From a checkpoint of a small model that answers yes/no questions on an image's attributes: encoder norm batchnorm.
Rows from block 2 of the fusion encoder, named by matrix and row number. Rows with one number belong to one attention dimension. Each number is 500 + 40 x the weight over its row's rms, rounded and kept within 0 to 999. All counts start at 0. Numbers have three digits each. After the name is the row's rms in percent of the matrix's.
# q: attention query (fusion_encoder.blocks.2.attn.q.weight, 192x192), inputs 128-191
# k: attention key (fusion_encoder.blocks.2.attn.k.weight, 192x192), inputs 128-191
q.69 126:545542480492443479510535493435513419429552544539435496521442459490519533483502536433552486544518483463565494450577467489498556505454509485468519501494476531511507515467517470528542519467556407
q.70 094:460492512487578505478489518530505588572430486463567532479594486441452560493512473527436556452493509507458465586427541504500450522529489473538481512546495519502529445586480507427498455523480556
q.71 108:489461539496571511461451498561479586570440468463550530457548532514487501512512475554460500463489502543449503557440539532532429494568496523505485485505541479475496490545491527476448497551433591
q.72 065:465467512446566518467559411541474477524505565501471488474419496446511500495499472503586492472499366546566538498538398575518499513446515498439479465460515518451465524444576506487502528522535482
q.73 058:420490508484536545544519510518523524575451529442562440556584480450428432478527472495487534411499552507508492547461520484410509553424566444563448523525443543511482462509480487458509469418524513
q.74 060:513491521450527509483565534460527489460460553500502572452453445455519638457494525429530504556550393514555491487500483485554501550495509473402470470509512563499504498487515445503522473577558473
q.75 137:453462530517531530482448509565477586572461462462574508471539547525501484525488484571454496468475510541433514519425546526513432489541493537533493494496539462484490511519468537491453487533432599
q.76 117:457453532524514542468444485555483561559479469465563501453505558540520477528484477562463477468484518546424525507454543527531430487568496563526491478480565455469473525507462539509444520529407588
q.77 124:472468533496582510473459505570481593586438481462567530459568528497478508509511470548455517451488500540455494565420529519524429499559495518513483492515520477481501479553496522461465481547437593
q.78 113:461453534524526542475437495554482574569469461467571499460523546534506472522490478570453483472485520542426520512447545526519423484552491548535489493487553458474483516512473537503448506529420595
q.79 114:543520472517415494522522491442494408417566526544428474532415484525534478496482534458556462560507499470542516420587471483492559492445509501472526493477484505506484534438507481550528534461553413
q.80 082:486547453530516429528440536527511510534500453495519490493531474506460563489557485524433553472477504475447441554411565471484476502491464480562501540541481503500546451578468498468520457494496554
q.81 117:424521566512533555527494520542487556572438484432591531444524493510467579494474463524465542447526488536467496533453514512524428554530439491515440497511565509541535475512449502469473455484447612
q.82 084:440442552475578594496487427527481520575471526469523437449578507470474494499557446503505555453502441586510501540505472466501475502560521515466476453496587480450509471469515508463464484445479532
q.83 106:546567430510449411532510548463519460434527484549444528586457478536509468502465531479512483538484515429526481468519472482462575494435474456487532521502395503555529509487506499529549507528528399
q.84 076:469435571462540551440514479526471528531505524477543539462481519430487508498535496518512506467541497567525503535481505522550425502491564588535456439494589508417439491520509496482473502523496617
q.85 080:438513516548501582573466522478542543544421459435592481477598477531473544468493463496446551478499486490468489512459526462465497553537448421477453520495501506544578494468441495513483451461474539
q.86 086:566495463464490402433526496512457451443580531575405523540414523478532455533504543502543451538497529482528507486525475527532516441462542570528561485498474484462436512526550510496522541542523443
q.87 080:555481482449503423430539482520458458458574542561406521526403520463523455532500531499555447527500516507538513494534468541533503451462558576522539471498496497454419497534565506483521549531525457
q.88 176:494464484477547498523555499570429525552514473526505523512471545472436481555445430575506540437465474532520467557497444447473480481503453523466503495558506458535527455529529552453550476506505504
q.89 094:539441514432552490440552430515466470499541582543459491502488515473494454516539488479579466479519494546552516511541441532532503471499580580431504432488500503444423495490563490519530565509518471
q.90 109:562556434522456418519497532465519454440533479549420495573499493539515468512478525498510484540457511410503492463525489486451581478476476445483554554497399488542529514484511510523535512497524382
q.91 137:437477557536516584502457502524517569553446462429595472434567512502498542491505483538436516476503503541446513515455588510530428540555480494517451512500578500504508506510443513474442474484456609
q.92 064:445530511512509545590479532453563511522413478433562479497607461512467543448532471459456559477506484489489473512451521451440517561491475419490452502507468531548585482477464466508511453479503511
q.93 069:538558426515458429560501523475526469473496506525451470545522497555503498499456512473509489527466502431497493466516468487443567495497447419454539544516395492577539511489504496512532503501516367
q.94 075:453526506554482568577462531475544534534423456439586481485598479539479550466494474495437551479494485475460495506454534462461502548533439412472467533501493495548582502462444496519485442472480528
q.95 117:452455572503537594483467469535495553561454504439584469414544512479496546488526479521474517473524496555462513526472546516540422524558513526516445484494603499458483495511472501476444485478464620
q.96 145:467498543584444538468497533522495539509483439447511541454475519522514515523476507553445487514455543543408537473477551540538453515561469505489483541494566463557515542474419556510453498505409536
q.97 076:509470515513500516434442464498511535507532528483519510510569551509550578509495551500488407543487586532466550432476571602546432483507547538534545501479539481481421572510479497508447563490484534
q.98 084:516522538571483545467455532503527544480436435454534526481520482551529519478484549532408487542516500478413528488441588476534480520562456473552499549474504485532538525496447507539454485539429560
q.99 058:474536498472503507553563498493471501518513515490506526521387468406452496507460442482559517459513475504558435520507426466431499542424503496407459498526486540510508425493510494469581490493565502
q.100 093:488521458534445455531514563500488470459505430506505505515439494510461442516513501524457576503473447443490439543487513438454539506463433462547490555528483482532574437515488523492560433522494507
q.101 083:508489491465533501453435461476519528535479554508498497499553515491545571489496529477548444515507595534515526453482502600491453461508584556497535472481496502457415537510504479479448539459532492
q.102 111:489524425526477430494475544490493455451512441540470460529530522515500491532571528529470559516428487459514444499470558482476545478441496500610545565509469457492517469532513543477521457462520480
q.103 105:548483503502507519445445428472507499503518546513470506507522533517568535504481532479542413539505582519497565425533482585526485462539557532456556477452499471468438571468511495533446567468502474
q.104 098:497571487510409516489544541404548424423501521501433451500445456525515455484556547442536501548508515440531518461547476488494585524472525467478495507481474512473525526451494482544538511535540433
q.105 148:478471593476517528469481491476546521528433545422532492462542452466518473426514496454517478501588550530485552484478514518547456525515542525473434447471541554469457525481481432517460518551501550
q.106 124:494468582453528560496534460511504527544467564455525516452476469461495480454474469455544468477586486554511531512514444502526460513529525517417447420484531551491469509477503438509488529551496523
q.107 087:542509437517473455474421486466511475466539511552466494544535536530548583524529556506517454556458589479492509426493513580460510445477555526537599521473467470488455543493501522502471524444527449
q.108 102:448509485506491467546561565523486493484502447499517489503482479487436464501524479517457586471488417472500431574470526409477509516457443472550471536546500512521560423535500512476555435530494535
q.109 095:510532420538474423488436550471508464448514450547468469528534523532517531526547529527463525526436544443493464479478558522482542480469506497612562557501475452506515498510497537498496468427507463
q.110 073:522513551487537561501463418481517542546454550492536513499524505451546565473455496474542414490549569538507549470504474551513463494515537509419511445469495506515443539495516472498468544455521499
q.111 066:497480549530482502464433570491529483483430472448484528426482498593546454480539540513453507538523520510433545464445531538531499443556469557592508473454547468524548541479449488540443471562439496
q.112 093:550540447511472508572537447503491441494534494535472455519494461564454428499456420492527514459485445431540451537581434385454594483508428454440506514547461501518580457509532497520574480475555457
q.113 131:519462463507516507538512490562415493501537460535494484499512557472465463585478468574473522481417459516483473547492521442484490481535480511523542519551524446516523463542508588468531476503464500
q.114 107:534482490481511494468452441523468513486513503516488452501575568435505493563505535539522490512453525469547435520506516461483481414544507534531565527526483431453483466571568559483486499435518513
q.115 128:483473465511518508526457477561477571540497479497548481513567541473478530530454471550476533461444535494496452551484536464462454517546479497591494552570477486512488467587500546437489471439499532
q.116 094:472466447493522486507430472554497584543492484494549493518576552482510531532469474556467516464449562490495456537485538489465452510552491501599502555552445487500468484593493548451479493445485523
q.117 103:485471459495535495559537521542453537524500467512545548521526505467453513511435452536462554449463451532482470570465531455481478544490470482539490516569500512552525453538481522425534466522495514
q.118 076:517546572490476518442577521449511426474507519496455481509437486479491441502573528461548490513554458487539541466512455519519553448443488524372511461448552483470518525436540468554508501519522496
q.119 072:507529567476496512418535481524447436484519524494471460469478551492491444560563552528553474518477468491550512476523462527544521413506493567408538470471579419431486518503582544537491506512490527
q.120 088:451483548571512571488487504534521533558471468461517538434403478552504491466432442526461491478507538537423550466494505523537475555556460495466451473467552527521485560455424495519482513482454517
q.121 092:468548484540527491548540527503535536581510463477522517544536457485442611463493412523478548417460500505436512524469524526452469558471445431549472533558474539566546488517459503453503472477459519
q.122 139:484541529514469505496515526449567473488466508484482542504453449519530491431526514448497494533559483495486568436492488535506524521457497479444459471449489550517516559426463435542501505526500483
q.123 075:508536578463504514418549485504465434477516544493457471470463530489497447539581555500567470518503445496564532479522452530546520424484506558393529454469596441426485526476583513528484519517498524
q.124 120:519537535483478503465541522440533423458514520501454502491431462531520463468560530453527465532555472483521545447526468532522558473459504511401504455429513509470509537421511457575517527532512472
q.125 138:533462467495528491505496473542429514501543490531505462498535558480466502580467492551501508474434501501521428564513502451496481475543505527554552527557508447486490437570540564462513492482503508
q.126 108:488473455502532497560537521544453539521507464516539537519527509472455515520438454546459554450454451527486469571469532451478477538495466484543493522567503503549531452544491530431536461517496513
q.127 092:515537535511466500455449464451546465477496532488463439483494504534546494492558555463542459553533557458519514436535481537513520456516529510465513495434486484449470542480515484566457527460515492
q.128 167:538524472571412513473416475454538473453493488490495508501507492542565538486495585491480457579506573453460548424533561563510546479543506480517531526453486485482502571464458495545436526430468490
q.129 121:483532440562507481545499493560472523547480433522514487529574533494459526541473453562468547467432504475457493525491519498453492473564442469514526563547468467554546495535497562437484471468447494
q.130 108:506512408523527478555494460524490521544516469543515474585547522434463549530490471530474554467443510474502471548487500441410485472528489468530544584557408487515523471554520540433509454419520500
q.131 076:539468416529522484507469446507501498533537479558449507528474507486511531523467484511534518499453493514475549508538456493445516436573498484536529573525478483476512538520512531456477500414475437
q.132 104:451534495469522524547546510516486506507455509479557458458534498503431484501503474485466529456509466486537410553468520459471499564477470467496479488546482516541546423540503485482544457488544534
q.133 094:579450485517487476448448464491504489496547498536445521548486523485566509505506532527536473543485536503462583453541468527517500410552528544512532514469478472453452571477506525500464544500460457
q.134 071:527463402544530475506456430505496517552514479554467488544504511469512526515493487493504531499461486499476540526522468466434500441560513472523521588536432482467498523525512517450458493407494442
q.135 098:553460500526484483453459479487514499498548489524443546558473508490563512494487524512534475543490540516465593447534479545518505432521529531497520506457501486460454579477494516508458553505461459
q.136 058:490423569463538526441484462449527492535498554466518490429462466442524520463537495434549534495572540550533507501478474555539466504463541566531448483463548525476458502485569427465473476525579541
q.137 104:538502475470481495510470496447559450480495566511468477539504446495509492434485521433541475512555556478537526463545490515466556543477559444513476486481421572434485519474495431527507533424545464
q.138 079:501451498520453485498452481481536455499493518503444515488474469534551455472482509490562467533503467515472594431541469556483536483510513512547481477460516527447493579448507502531454549457487444
q.139 085:469470613488475518445496536498476471464490514438483497404458508569549431502534528515519463543525463520482526467505513555603501499496497578485478419442613480487483526462499505544481543592447518
q.140 069:470540592458461510495548565495497489442497517447537527471495489527488489488496525512498463504537508501525469464486533541572501559426488525475484414473556524546483479471491482543535522601499553
q.141 076:475511607476471525458525564491493498453477524435515521425482493578519453491509524502515456523546501517503496463489535553589486517463476552477457400447590493521490501456478488562512533614477541
q.142 087:458535496472480536542573535495493462484485552478509447423467478580440448504491477463552489464518478488543424535524466476486521573493495459464454463539519516513538443501505476525548494473545497
q.143 058:514433489516495516497460507476506464513530475497460440480460481546534415491493511530498536517504566505449577487476471513479525445582513503556489534470505497456520551466485512487468478435454474
q.144 100:488500518460523543502522560474515494484466504478515469482503454492464438462525497469488570475524466473539430554458532444489533517455506484540465496524497522472536426525510461486552445489560538
q.145 087:489527591474496515497524578453529507488482510446524553486530440505493544443551477439507478485588528530493537478464475546511510539457512522467428423488546556532484513470464427509493507581522513
q.146 098:496454513498543529485503468579433580566501511497562536495533566462473550569480462563521502458451485566515511523499502513519425467540464556477510494520545467505497500498540557477485490505478558
q.147 071:452544520491473464505523577424560439445503479491460468513493437522524422443510515447474488536553514449484505466463509498489540550462530466538471495481465536516495505502437449502539506524503457
q.148 086:503456509496531522487496467579438587556478509503557554498521560462496552559485478558512495470461504562524524501494489525519412458540463551464518477497544474501492526484536552478468486510481570
q.149 094:467539526480497468498523562419558461461496506473467476508498432506534450434523515419486477520571516471496522470457506522518520564463543479520466476467482547514479506484453426511525515554517463
q.150 060:562447469522493569530461431529469528518499515522516529455429530538481555540465506545540498476443457517501518528605480464466535444545451512451519528510503472467523515501538552539463505409493518
q.151 091:476542518492478484501511560417571429443503487484458468492478425530525439429521522437475489537555510449472503473474511495501559553468535449529469504487469547509495495493445437516520514525511450
q.152 177:546442487494506493450475420539450492500548527549459488500495578471535492566506508551544459525448474537513526479550475528534485433561543556483578488491526441464438540499553560495475550489474459
q.153 082:534462453479550539550478413553486499549538501542502447526489544487439469535492465547515546454453510518529463568546466406432515447503481481517535552557454477479535473536571539489516475406543494
q.154 075:524451444489532563571489395533471486553508539529507441508457531467444482544478440511543544445452439501541474550573463425440525482533502468490534547549449480471527483523569530479508481395540479
q.155 064:442524514500492441453505568479564508469469443470487501512565487503546475460487530495426487543544569482433508455405554535561464532480510485542486481466504507524476511510421468473481509593454501
q.156 088:531465478514509532510482431573441545552505501524526523499505573487469559566474478568518531465433485542507494537540484483482469445534451521472529515532520456495526498501553567492474479446488534
q.157 085:471536516484485483497514564426566436448509485480461468485482421528529432428521518442474483535559517458477510474468510499507549552469539460532467492482477548510484494491441439517524512531502458
q.158 089:469539509494488472493519562420559449446499499475465478501490423520529436435520522426486480534566515450497506472465509508507535561462537469529472492476472546510480500495446431503529517537515462
q.159 080:555465445430555478475525441554434459529536562544473503502467560470481531563495486524557498489441483551547491527522467497515522445484522558483554469519482460449473480521578549495553526489527464
q.160 184:575482435485491443454484441505454451456576527576435476520505564508539477557527546518535456549457518480540492488545491510517528424506528557506578503492470432458462507526568542516519549502509447
q.161 089:428540526510507527531505572463570537533416458428567485497508440525472532427539472480426557472531460496472511508409545493471470557468505456540453497510481565531528497476427450477487443501500571
q.162 071:485537486599428495545431504473563512460521443497516479555519501552476565497480509534448540509477480437430500499494595472445496499505463454562539566534472483516521499523463496474495480451468512
q.163 053:488488462445550537484577506509482549540439527505539564542498463416519469490503477490526506489488475537562515509483460487502513534444529529425449437479471532499478507506548503486545506530575508
q.164 079:461455573467517538472491498515524564537457539426515526428455459514533511452500493485517484492564514553496560471473477558560458542486509529457440438444578553491468532441478458520453507517508536
q.165 102:456455600475516540449471512501519553519436532427534524434510476506533480466498514477528463510564527547496545481483488535578419529477508553474449448449591545473457521459489463521428516534513562
q.166 098:525566414543455499602514499468523453467535443541478465587517494499468464504508486514472541492456498451482488505518514439416582522496472423510508535546428499570577494513491525498548464445487446
k.69 127:497531489486479488510487563495504506470484477502514529515537497461479497507498538506477608529492472450510375523465525466471497468472475501592527519567475494487540434557510502435515398496518522
k.70 102:511541514514495490505512479464543486485512513492485468533441496522559532489541528484503397510507522494490625435529502557483518531470532455456472495436469515547469578435483489555491570493503483
k.71 116:505479524519525521507513436508504495529516516495493468493459512534521506504502464497510390469501527545484621471530486540529499532512517490421474485444513502528464569443478503557484588496479486
k.72 076:569487480512487466462444459474474472489587502561418578480496520505530529534453552493551461548446593524513545458601458550519522434552493503496566515469513454487500555489544534516495553424491439
k.73 076:505572479578418481494479543457530465444480494511483488532515472503497507479534559471467433545527598467459574421509538540483540561505512449483478517474463530575490572465448478555498519476503462
k.74 076:489544491508483464498507583474537542475498448485540540527488483476528527492529593515441511531468481467501434500458559497470486453443485487622525546544476494517538480558505520448506432506521545
k.75 132:493462522502539530493515428521487501545504531495495477474472511532500497505482436498523408456505515559486612493526478527530493532535512507399469469449533501510460548452487506553484596511476486
k.76 119:492446535504549547506504428537472514560501527486507487468486518531481476508466415504520430440502510570477589508521477512541487546545509518396461454456545500500457528461479510545479590517465496
k.77 130:500491519517514512500511451503510497526508516491492478494455502531525507500505471492510398477502523536481630466534484548524506531510518486420476486439505507536473580439482500558481587494475485
k.78 122:496453525499545539501510425527484499552503532492497475471477514535487491506479423498524420449508515565479598500526472523536493538541511511399461461451534498505459537454485505551483597512473488
k.79 125:498500487483495495501489548508482517489491483507514519493554504472458484501478513508493601508494478483517359545462512443490483470492479526563516507564504495464533418568516504439513405513514520
k.80 160:510514441566474486522468512523489519511517426511517516529494541524514518540472487565439523518439494482442529483482541498459504475547454470527537553510478450553548539512464564464469481471450489
k.81 120:453521531511517497483492541532505571549474462453565553556542517394491562501457477511456525487496530510483521506418548565516413530465480511537489518539525519556479514532473503404468479589494581
k.82 077:456512520499498439394531581522501516504490467481479515500561505441489492495562537529459573504488472503480478523414538507564462484432496531563508527534541487517513483554474512413509420566493551
k.83 100:557500455503489503518492434447509472469527524555474452490473482517513462484518495457523431500513537491511503471599454474462555491530518474456502488451422506480512509435514476606522550429517420
k.84 082:460499513489520444448495558555480526525502487479506564527515552457497522543485511532486528496473466511495493515440523540553445498477501542542524504559541493504457494569496526385478497582488549
k.85 067:462512555499513553428499488483548586536431489488559485522615466371535500434489491470457517506539542524481536487460537504525428522473507512491453505546492542511471518536469455435481464561517556
k.86 079:542490454501490479596488492497469420469549511518458499470404524625468483538513498515540479505476468461517463503548465482449584493537486482496520495442496478473541486450522531595519539424487438
k.87 067:542492445497494437565505523510454415460571509519440519485387538628459502564506512523536487499459448466518457507535461493470566477516489494505545495465502460484529480474531541562523529453481442
k.88 092:528524449580440500511431515508490538456523439516534528524552554555527522536474554537450490541442553442438524473489575500473518456539467448545558568495464448539521532506465546514447485463443517
k.89 097:483509463476526443532576530563448508499525489533490504496513554497416494549520478543503570448454441497523442558470480482493465483476458510488528516587498462530531444571510542435556452557484500
k.90 122:539495482507478525534494461433520453464512516525478437476464453544505475463543512462525488524528523473510496483552469462443576504512512460488481498453444519478538496445507469595527505417517448
k.91 135:432514566512499543482480541544503571552457475434565558514552507456507544502463494530461533494495485516480517508419560523536415527491474519497474514533571498527494505535470512412453451532481601
k.92 057:496487522485530511414528463497534564492462517525524444548605474355526456439511497451490498495544531542505516512503493482526442493458543516487480490557437539500442496529521436438511488566541495
k.93 074:557489480505474550542506421455506476471511520545477435480492474532500461481495488474530453510516528492512505489597459457439556478531501470437485491454450491488532508433519486613539524407509439
k.94 061:467509551503507569437498468485548568524418499487563468507614455376542491424499499460461498503550551523486535487474532507515445530490514505483441500529485552510477524521476446451479469536521543
k.95 112:453506547501514503464499546551486548540474470454535564522544527466505540517465495537467545495487475522487509517413544536547426504491477526519498514544573482519480498561482518394466465567483578
k.96 131:510536462481517480540546503479496465476519504545469495537506485456442493497491474480512561467496475441568429572516474415449544503455472470546515547551440497492538422553543487453586458466574469
k.97 141:478495506520535550581495517534510537553456472467572510495517480511428474486463443515446548437498476500481478557464522414470495552501422448473453511546474535548573463525469498472516435503501552
k.98 125:519496465555493523603486469541495522524478471509529566508472502571473531511413467535461489480489482493471520499509490484463525541574392444409481521517470495596596541478470525529508463489456470
k.99 049:501498515430538448424559525496485506498498559526486521511453491451509575485556465441550526490533447520553465517484410525517477443491487568464526446503511510481418469523536450454525548551527501
k.100 106:516467512499526503516487431502487465518488548525457461468471496550558494491530456491540471504534478525503539465551410501516541496580511497415489448436502494499503545423512487565494546493471426
k.101 081:497536510497476516481529517509497512475514472500549551544533505438445518500480537502486524475470513466517462532490562463481478489417473519543523529582497526483460452570521506450524489507529583
k.102 114:509471512489530537518509425496494476514495544513474447484484491514539488489560462477550453488519493528504557465549420532514526500539517489422484445431493508486486555402520479565503573497498454
k.103 127:464530511518478512475500564513510564502471452465558582526554509449455523501443518521446544485488517488484487526446595494498443521450473511553495536553517513512489474566471509420490451511506593
k.104 114:542415471482559467454475428563434538520538520559481534496518599497514479576491480553528467502457499545506506515538485491531450431554502558435554477497507429468462511513536557511507532535464496
k.105 109:492515473515480471509504558491505528473500465505521563535539510473469518516429517496469552498477513462493435534465545478472474491474490498571532551571491494516513455602506510417505429510513530
k.106 112:496517485502485462472497566508507528481500466493526551518510502466460500505442533515454548511483498477503434541447570467490476494459503510563520546571504494506511439604491506427498434517512545
k.107 053:521531538519492591531514500489519513506476488469581533538534465493452561466526481490495479439498557495494555487524544529490515520429453491486471513514488558496482511493495496528483557489504565
k.108 127:522467488487523491531494446488495443504523543529440421470453490548543472503558479476549463508518489520511523474556407515507553484556520486456508460436490486494516533423522483578510544481497411
k.109 100:538499509502507563523502435491503487506494537502504474490491486520532498486535469476553444491526521515500571452557443524514534506530495477423476470430500515484485560395515483581497586517494479
k.110 094:480531498513464496467515536506503545498494456488544577565496512453467555508439532507460506501465520470499456509465568490470459503441497519552513570589492513507469461594488512410496468504510559
k.111 063:544477476556502583564465409534472475508477459495533493490521536590492467528438512534474501501476499476466512531561551405451558517559471454448489554531468488488549512517512543542470444465479496
k.112 085:498548455523460459541481502488509450464484506541438460484497487618577501504575559487530491584493392479515517447557439495474552488504483473494501503446485461505548553435512504558498520491486440
k.113 139:466461572460546509406511511489498536518461538466523508480526496429534551481542514465501485484561533544511520484459535589554449519446581552522456463455537528471399501504486460477456502540522541
k.114 113:459548536558472546560476529472564515503405449443533537531511473483538524462511526488446521518517560476461548449484530513476499603454464441506427548480490554561553554498436477483454457468504508
k.115 113:444520568511527544488483558473555529517447508430534520486526455430496597441536498461467536464557554518484535510467534595525470569459525473534401507476512558533497509499445454481467462488516529
k.116 086:450515562528514558482447541469565534512446517433531508479532470440519630450538512475481529478542566506479556506475521617514462545488506467533414531468503542524507528497458461479462471466512513
k.117 105:454455572454561521412500507491498535522499553459529500473537490423464583477510499465526494462552551541499501540462535594547460529475571532525436476483535523440404469510491467482469504526512536
k.118 075:561514420500430449564556465524464447449518461573467488536456518581515371539486514527493472572467434466517466471530477375443551492502484513470571496530472484524541509497533528514549516494488478
k.119 064:516552442545414478573575499500508464471498418538472552543434472598554418487512552497459483570521460462490515429511489479455539548468482485460492541503474530594565568481483484497532508486490485
k.120 081:471472497528507468470551540551442558527503434476523482508507550458473528577519503583456522475417490510479456540468478499511433453513451545532512552547529420511524459517486593456532471516456538
k.121 074:534464509504574594547473437518500534555522513496555417516606489386409497489499420516487568419503480525477475575492515454471487495569492480498503504564505509482506442535511499441478446465505519
k.122 113:570478444467493455479482422510435461474557523560461450491499533536513426547496506533552483520467435476545464519535466424484533394561502540485592480511488437419508474501582526522536528499492479
k.123 061:525544430530412467593569478499499447457514417546470523544441479579530401492512525513452491574501439459492497445516494421445554542482487482471509535520473519565575543487494488499533503476496492
k.124 106:558482424509458471523489448525452468485538477568466480523484538574525406557463502541525471543441434487506482481535470395475538449549461515459582496509484452483527513492545550525522534488479473
k.125 108:432515570528510547496506553485555546521434482435535554504502482435503557461506491467456506470532565520458551474469541578526467603436513485515408524484514560567481529503427474466456484492520522
k.126 110:447459572458564522416501507493495540524492545452530511474533495420465581477507501466525497459554550540495501536461530598550458530472567529523441474488535523445408472511487463482465499527512540
k.127 098:539552433550436485596503498507511462484489448541471507524470507576526427520485500531471511536450454460500503459539463398460541477515432466466558524517465481565603536490510529518533493472487467
k.128 127:459499488440561515543585495517479495553516532539499516519477457421423514486469423458528553420532489505554453561519427422447525547470493471469449481548476545500517434526542457454584455465586487
k.129 086:523484448494514496587483466565428465560544488574481527507453543505463512559452405548523536448451456533495500531569440425465542442536440503471533483545520442511559495505519554526535481482469457
k.130 084:531450474495542491579439417553426459557541527564449429476487538490487531542505411514562512459485447561522495521578428480503529439562497533482523482481521438461509501459559519540529534481493429
k.131 078:513546441519472400592430489541444456518493479550465504554470544495519572556525473551506517502441467474502525455545460531411530457511447483504541521491489445528566540471500553515517495453484473
k.132 118:474441563467554551483508499507495471536479538455512465395500474537456456474524445480515520437555462552502484536485469480580519541529545531476417440449549506451471468453495476556500521545495519
k.133 099:521555432521458442512490508489503515456508456544481546590497524464520528526491563525490509555439515441502497487500522509420490455467435488522589550568449487534541519559509528435520459455504482
k.134 068:537531455518490415550407475546432455523502491547451499519479564495550576570507483545530502508446480505504519460547463523438526433516474522510543514467501416492540535477513543528520508473488473
k.135 116:535560432526452442517495498489501525469521470550486535605498524460539551528484553512489477565453537448502517461520522528417483463471459466529589559557452492545529527543506520443503477448506469
k.136 123:530544486576402534500401519467543481455496467489486524486506480584552475481506556516478475566492578441446533454519583482494542493553483462542501544464506490486532551479450510548457482454456508
k.137 146:511563439504484440544515535450552486465482470521498493578545451473462531465499506477463550503504518425527459512484517484420526515448478445543487555533413538543556464539510474470545432450562480
k.138 138:489585433513466444591536536475519519480497476522512558618521489458468539502479495512473537506457487426504496484501503505384497524440455442508525544581432522570543499546497518419529440480518493
k.139 095:447541525518469511469550569473547562469464454445567582533507470488475485477468566506422502514481551456464499504420566510485452553466458472527497542568490544568516495569438510422471430509497576
k.140 065:457476536487511574458604515456574547473503515454543492496529435501448428438497524458477498498548531493495480531461533470533477577473526472497461497530486580519457472525482458473484479516515518
k.141 080:473512544504497537451566564453582552459474478419566543523537454488453470442474555484445499499528550466479487523415572502509463585463506476516477524548493581543479473552456473439472453517499563
k.142 097:459473559478538509519511533485498443500474531448511484411463466563471464462534460463508524451559458535500494523486480495533538549500526516480402440433533526474498480436477460578502508525508517
k.143 061:483566492539437455548446502484519554477460441523535597594462511458535579512459544504484503544463542462486529459479508536414459490490415465477538536535461513556568539534479515450498426460517517
k.144 152:495518458589454508549457518531496529524504423507520541502481525572484510534457488564450510493442503488430518481480540506470520495555427463487512552520487466550569533506461553486473467468430487
k.145 072:447477548490560543545495498534501533568457505442554462549537503405446545480532435495449550422515444564478524536457530497488414541471545492533473473531507538562466483537455490428445488494511561
k.146 106:469506504485521480537510549524484461507481462478500494460481500531429433505515473509474632452497483498492393573454494427479519504498461521572482501523517489504557419521491502474525415486494519
k.147 085:518478513493486518446521458487497547511510551501515522524532508456539583505470509486520379525495509515518614443523501583549461496496555499435513485491513508506418583512503501491469598535524492
k.148 091:474504511499508483543516552529493477494465455475506513471469493505443427489511483504470634471510486494499389570451501425472514499475461518572481507529510502503566418515504485468533414488503522
k.149 096:521485517489496514461530458488507522515519550505513509524516492456531576495472497484527388505507519524508617444517487591544471508482548491423511478475511520509423577479498494498474600531522489
k.150 075:471537499550484502565424543484517511491471420489506507481506490556513452486529516527462583516505493457450422520475537437456498512537414479555468548494498496503606463491483491521480397466444520
k.151 094:514499507506489527467497462475509535509522539516506505532531499472545581498478515492527383524502516509508622434535502589535474510510538480425502489472500520520439583482501500512458585522504488
k.152 117:524499531457487470455513543438538434440495550487458494475460444500543442448543553443538472560564547497521508458494473501545545492452541536515481440444525536446475504444506441563510521561532474
k.153 104:469522480532466467532499543489507443469501444487466472457487493599464439506529511518468606515479480458473425549488502431461566481526436490562510569527470469504605444509490516507529448451472483
k.154 069:498516510509452470455466529463503451452488469505468490427467503598584412508562551518499510595508508453484472501516504439507554471543464523540507515436513469421544498436519508603500500494450474
k.155 066:518487493480511498493553480533482549518530554518528522561540513442467606523431490496514419451484503525514563466499493581511462515479538502426517470552505508542417543562503511439492542560546520
k.156 089:472507491506504483538476538507494471485483449493485476473472498551478416499535493513474613490503481482493379561480505410465531487516456511584493515515493480479577427516503499501531408472479512
k.157 088:521497506497493526465499456486506537511516548513512507535532498459532589493474509491527379514497511511507619439530503593539464511499544483427501488478509520520428582486500503500463588522507490
k.158 094:520490512499491517464516464488506532509517547508513517521526500460530580496471508487524386516496511515503625438517495592538469508491540486421506485477507517519428580483495500497466595528510491
k.159 080:508494483465503467539504500508475418458550518525439414497460514596475409526597484518526587521489498494504428517519483426477587488500537513529527486468480479423522444445507512573543512435499459
k.160 066:477558486528501442542501549497521466573474453471503513539496439479473590465512457507452547464499579502432530503479510522438505484476446461557470538546496525541557508532432499470474450456457494
k.161 107:557460461480530512501517482550426532496553514559520547521489564517448487568446482540530504475451466500549431550501486467485512457544488526447542496540473447494476447547567548498521473525495504
k.162 072:525555473540478481570492530454535547484466477513533621562502450485484542459432498426487488496543521475526486492491493523432508535463483424417476518503444556573535496507497441531530458558552482
k.163 049:521492528505476586466470486516481450501589496527485335445523538503551548517626584523500522519464510532461526484493513544570507483522542535557544484446537469514470527463471524507489491451468506
k.164 085:513494496553458543501443529534482548504495422500524542522497536546533501538431527580444485531442532499428523498483571496505478494524424510532503541512525472558535524521475568483453468478422512
k.165 120:482527498541463511503433532512505546494472422489534531525549531518526520527428552579433500532441513475439529482485575518498472502523425489560512558518511469554547531535452564462435475456432531
k.166 097:539502497487511519529545475478509469501516565515494482524460458473503529459565465425544498491551510506541527472521457525465543505480552471443479465450453542488461513427517438564532493509553463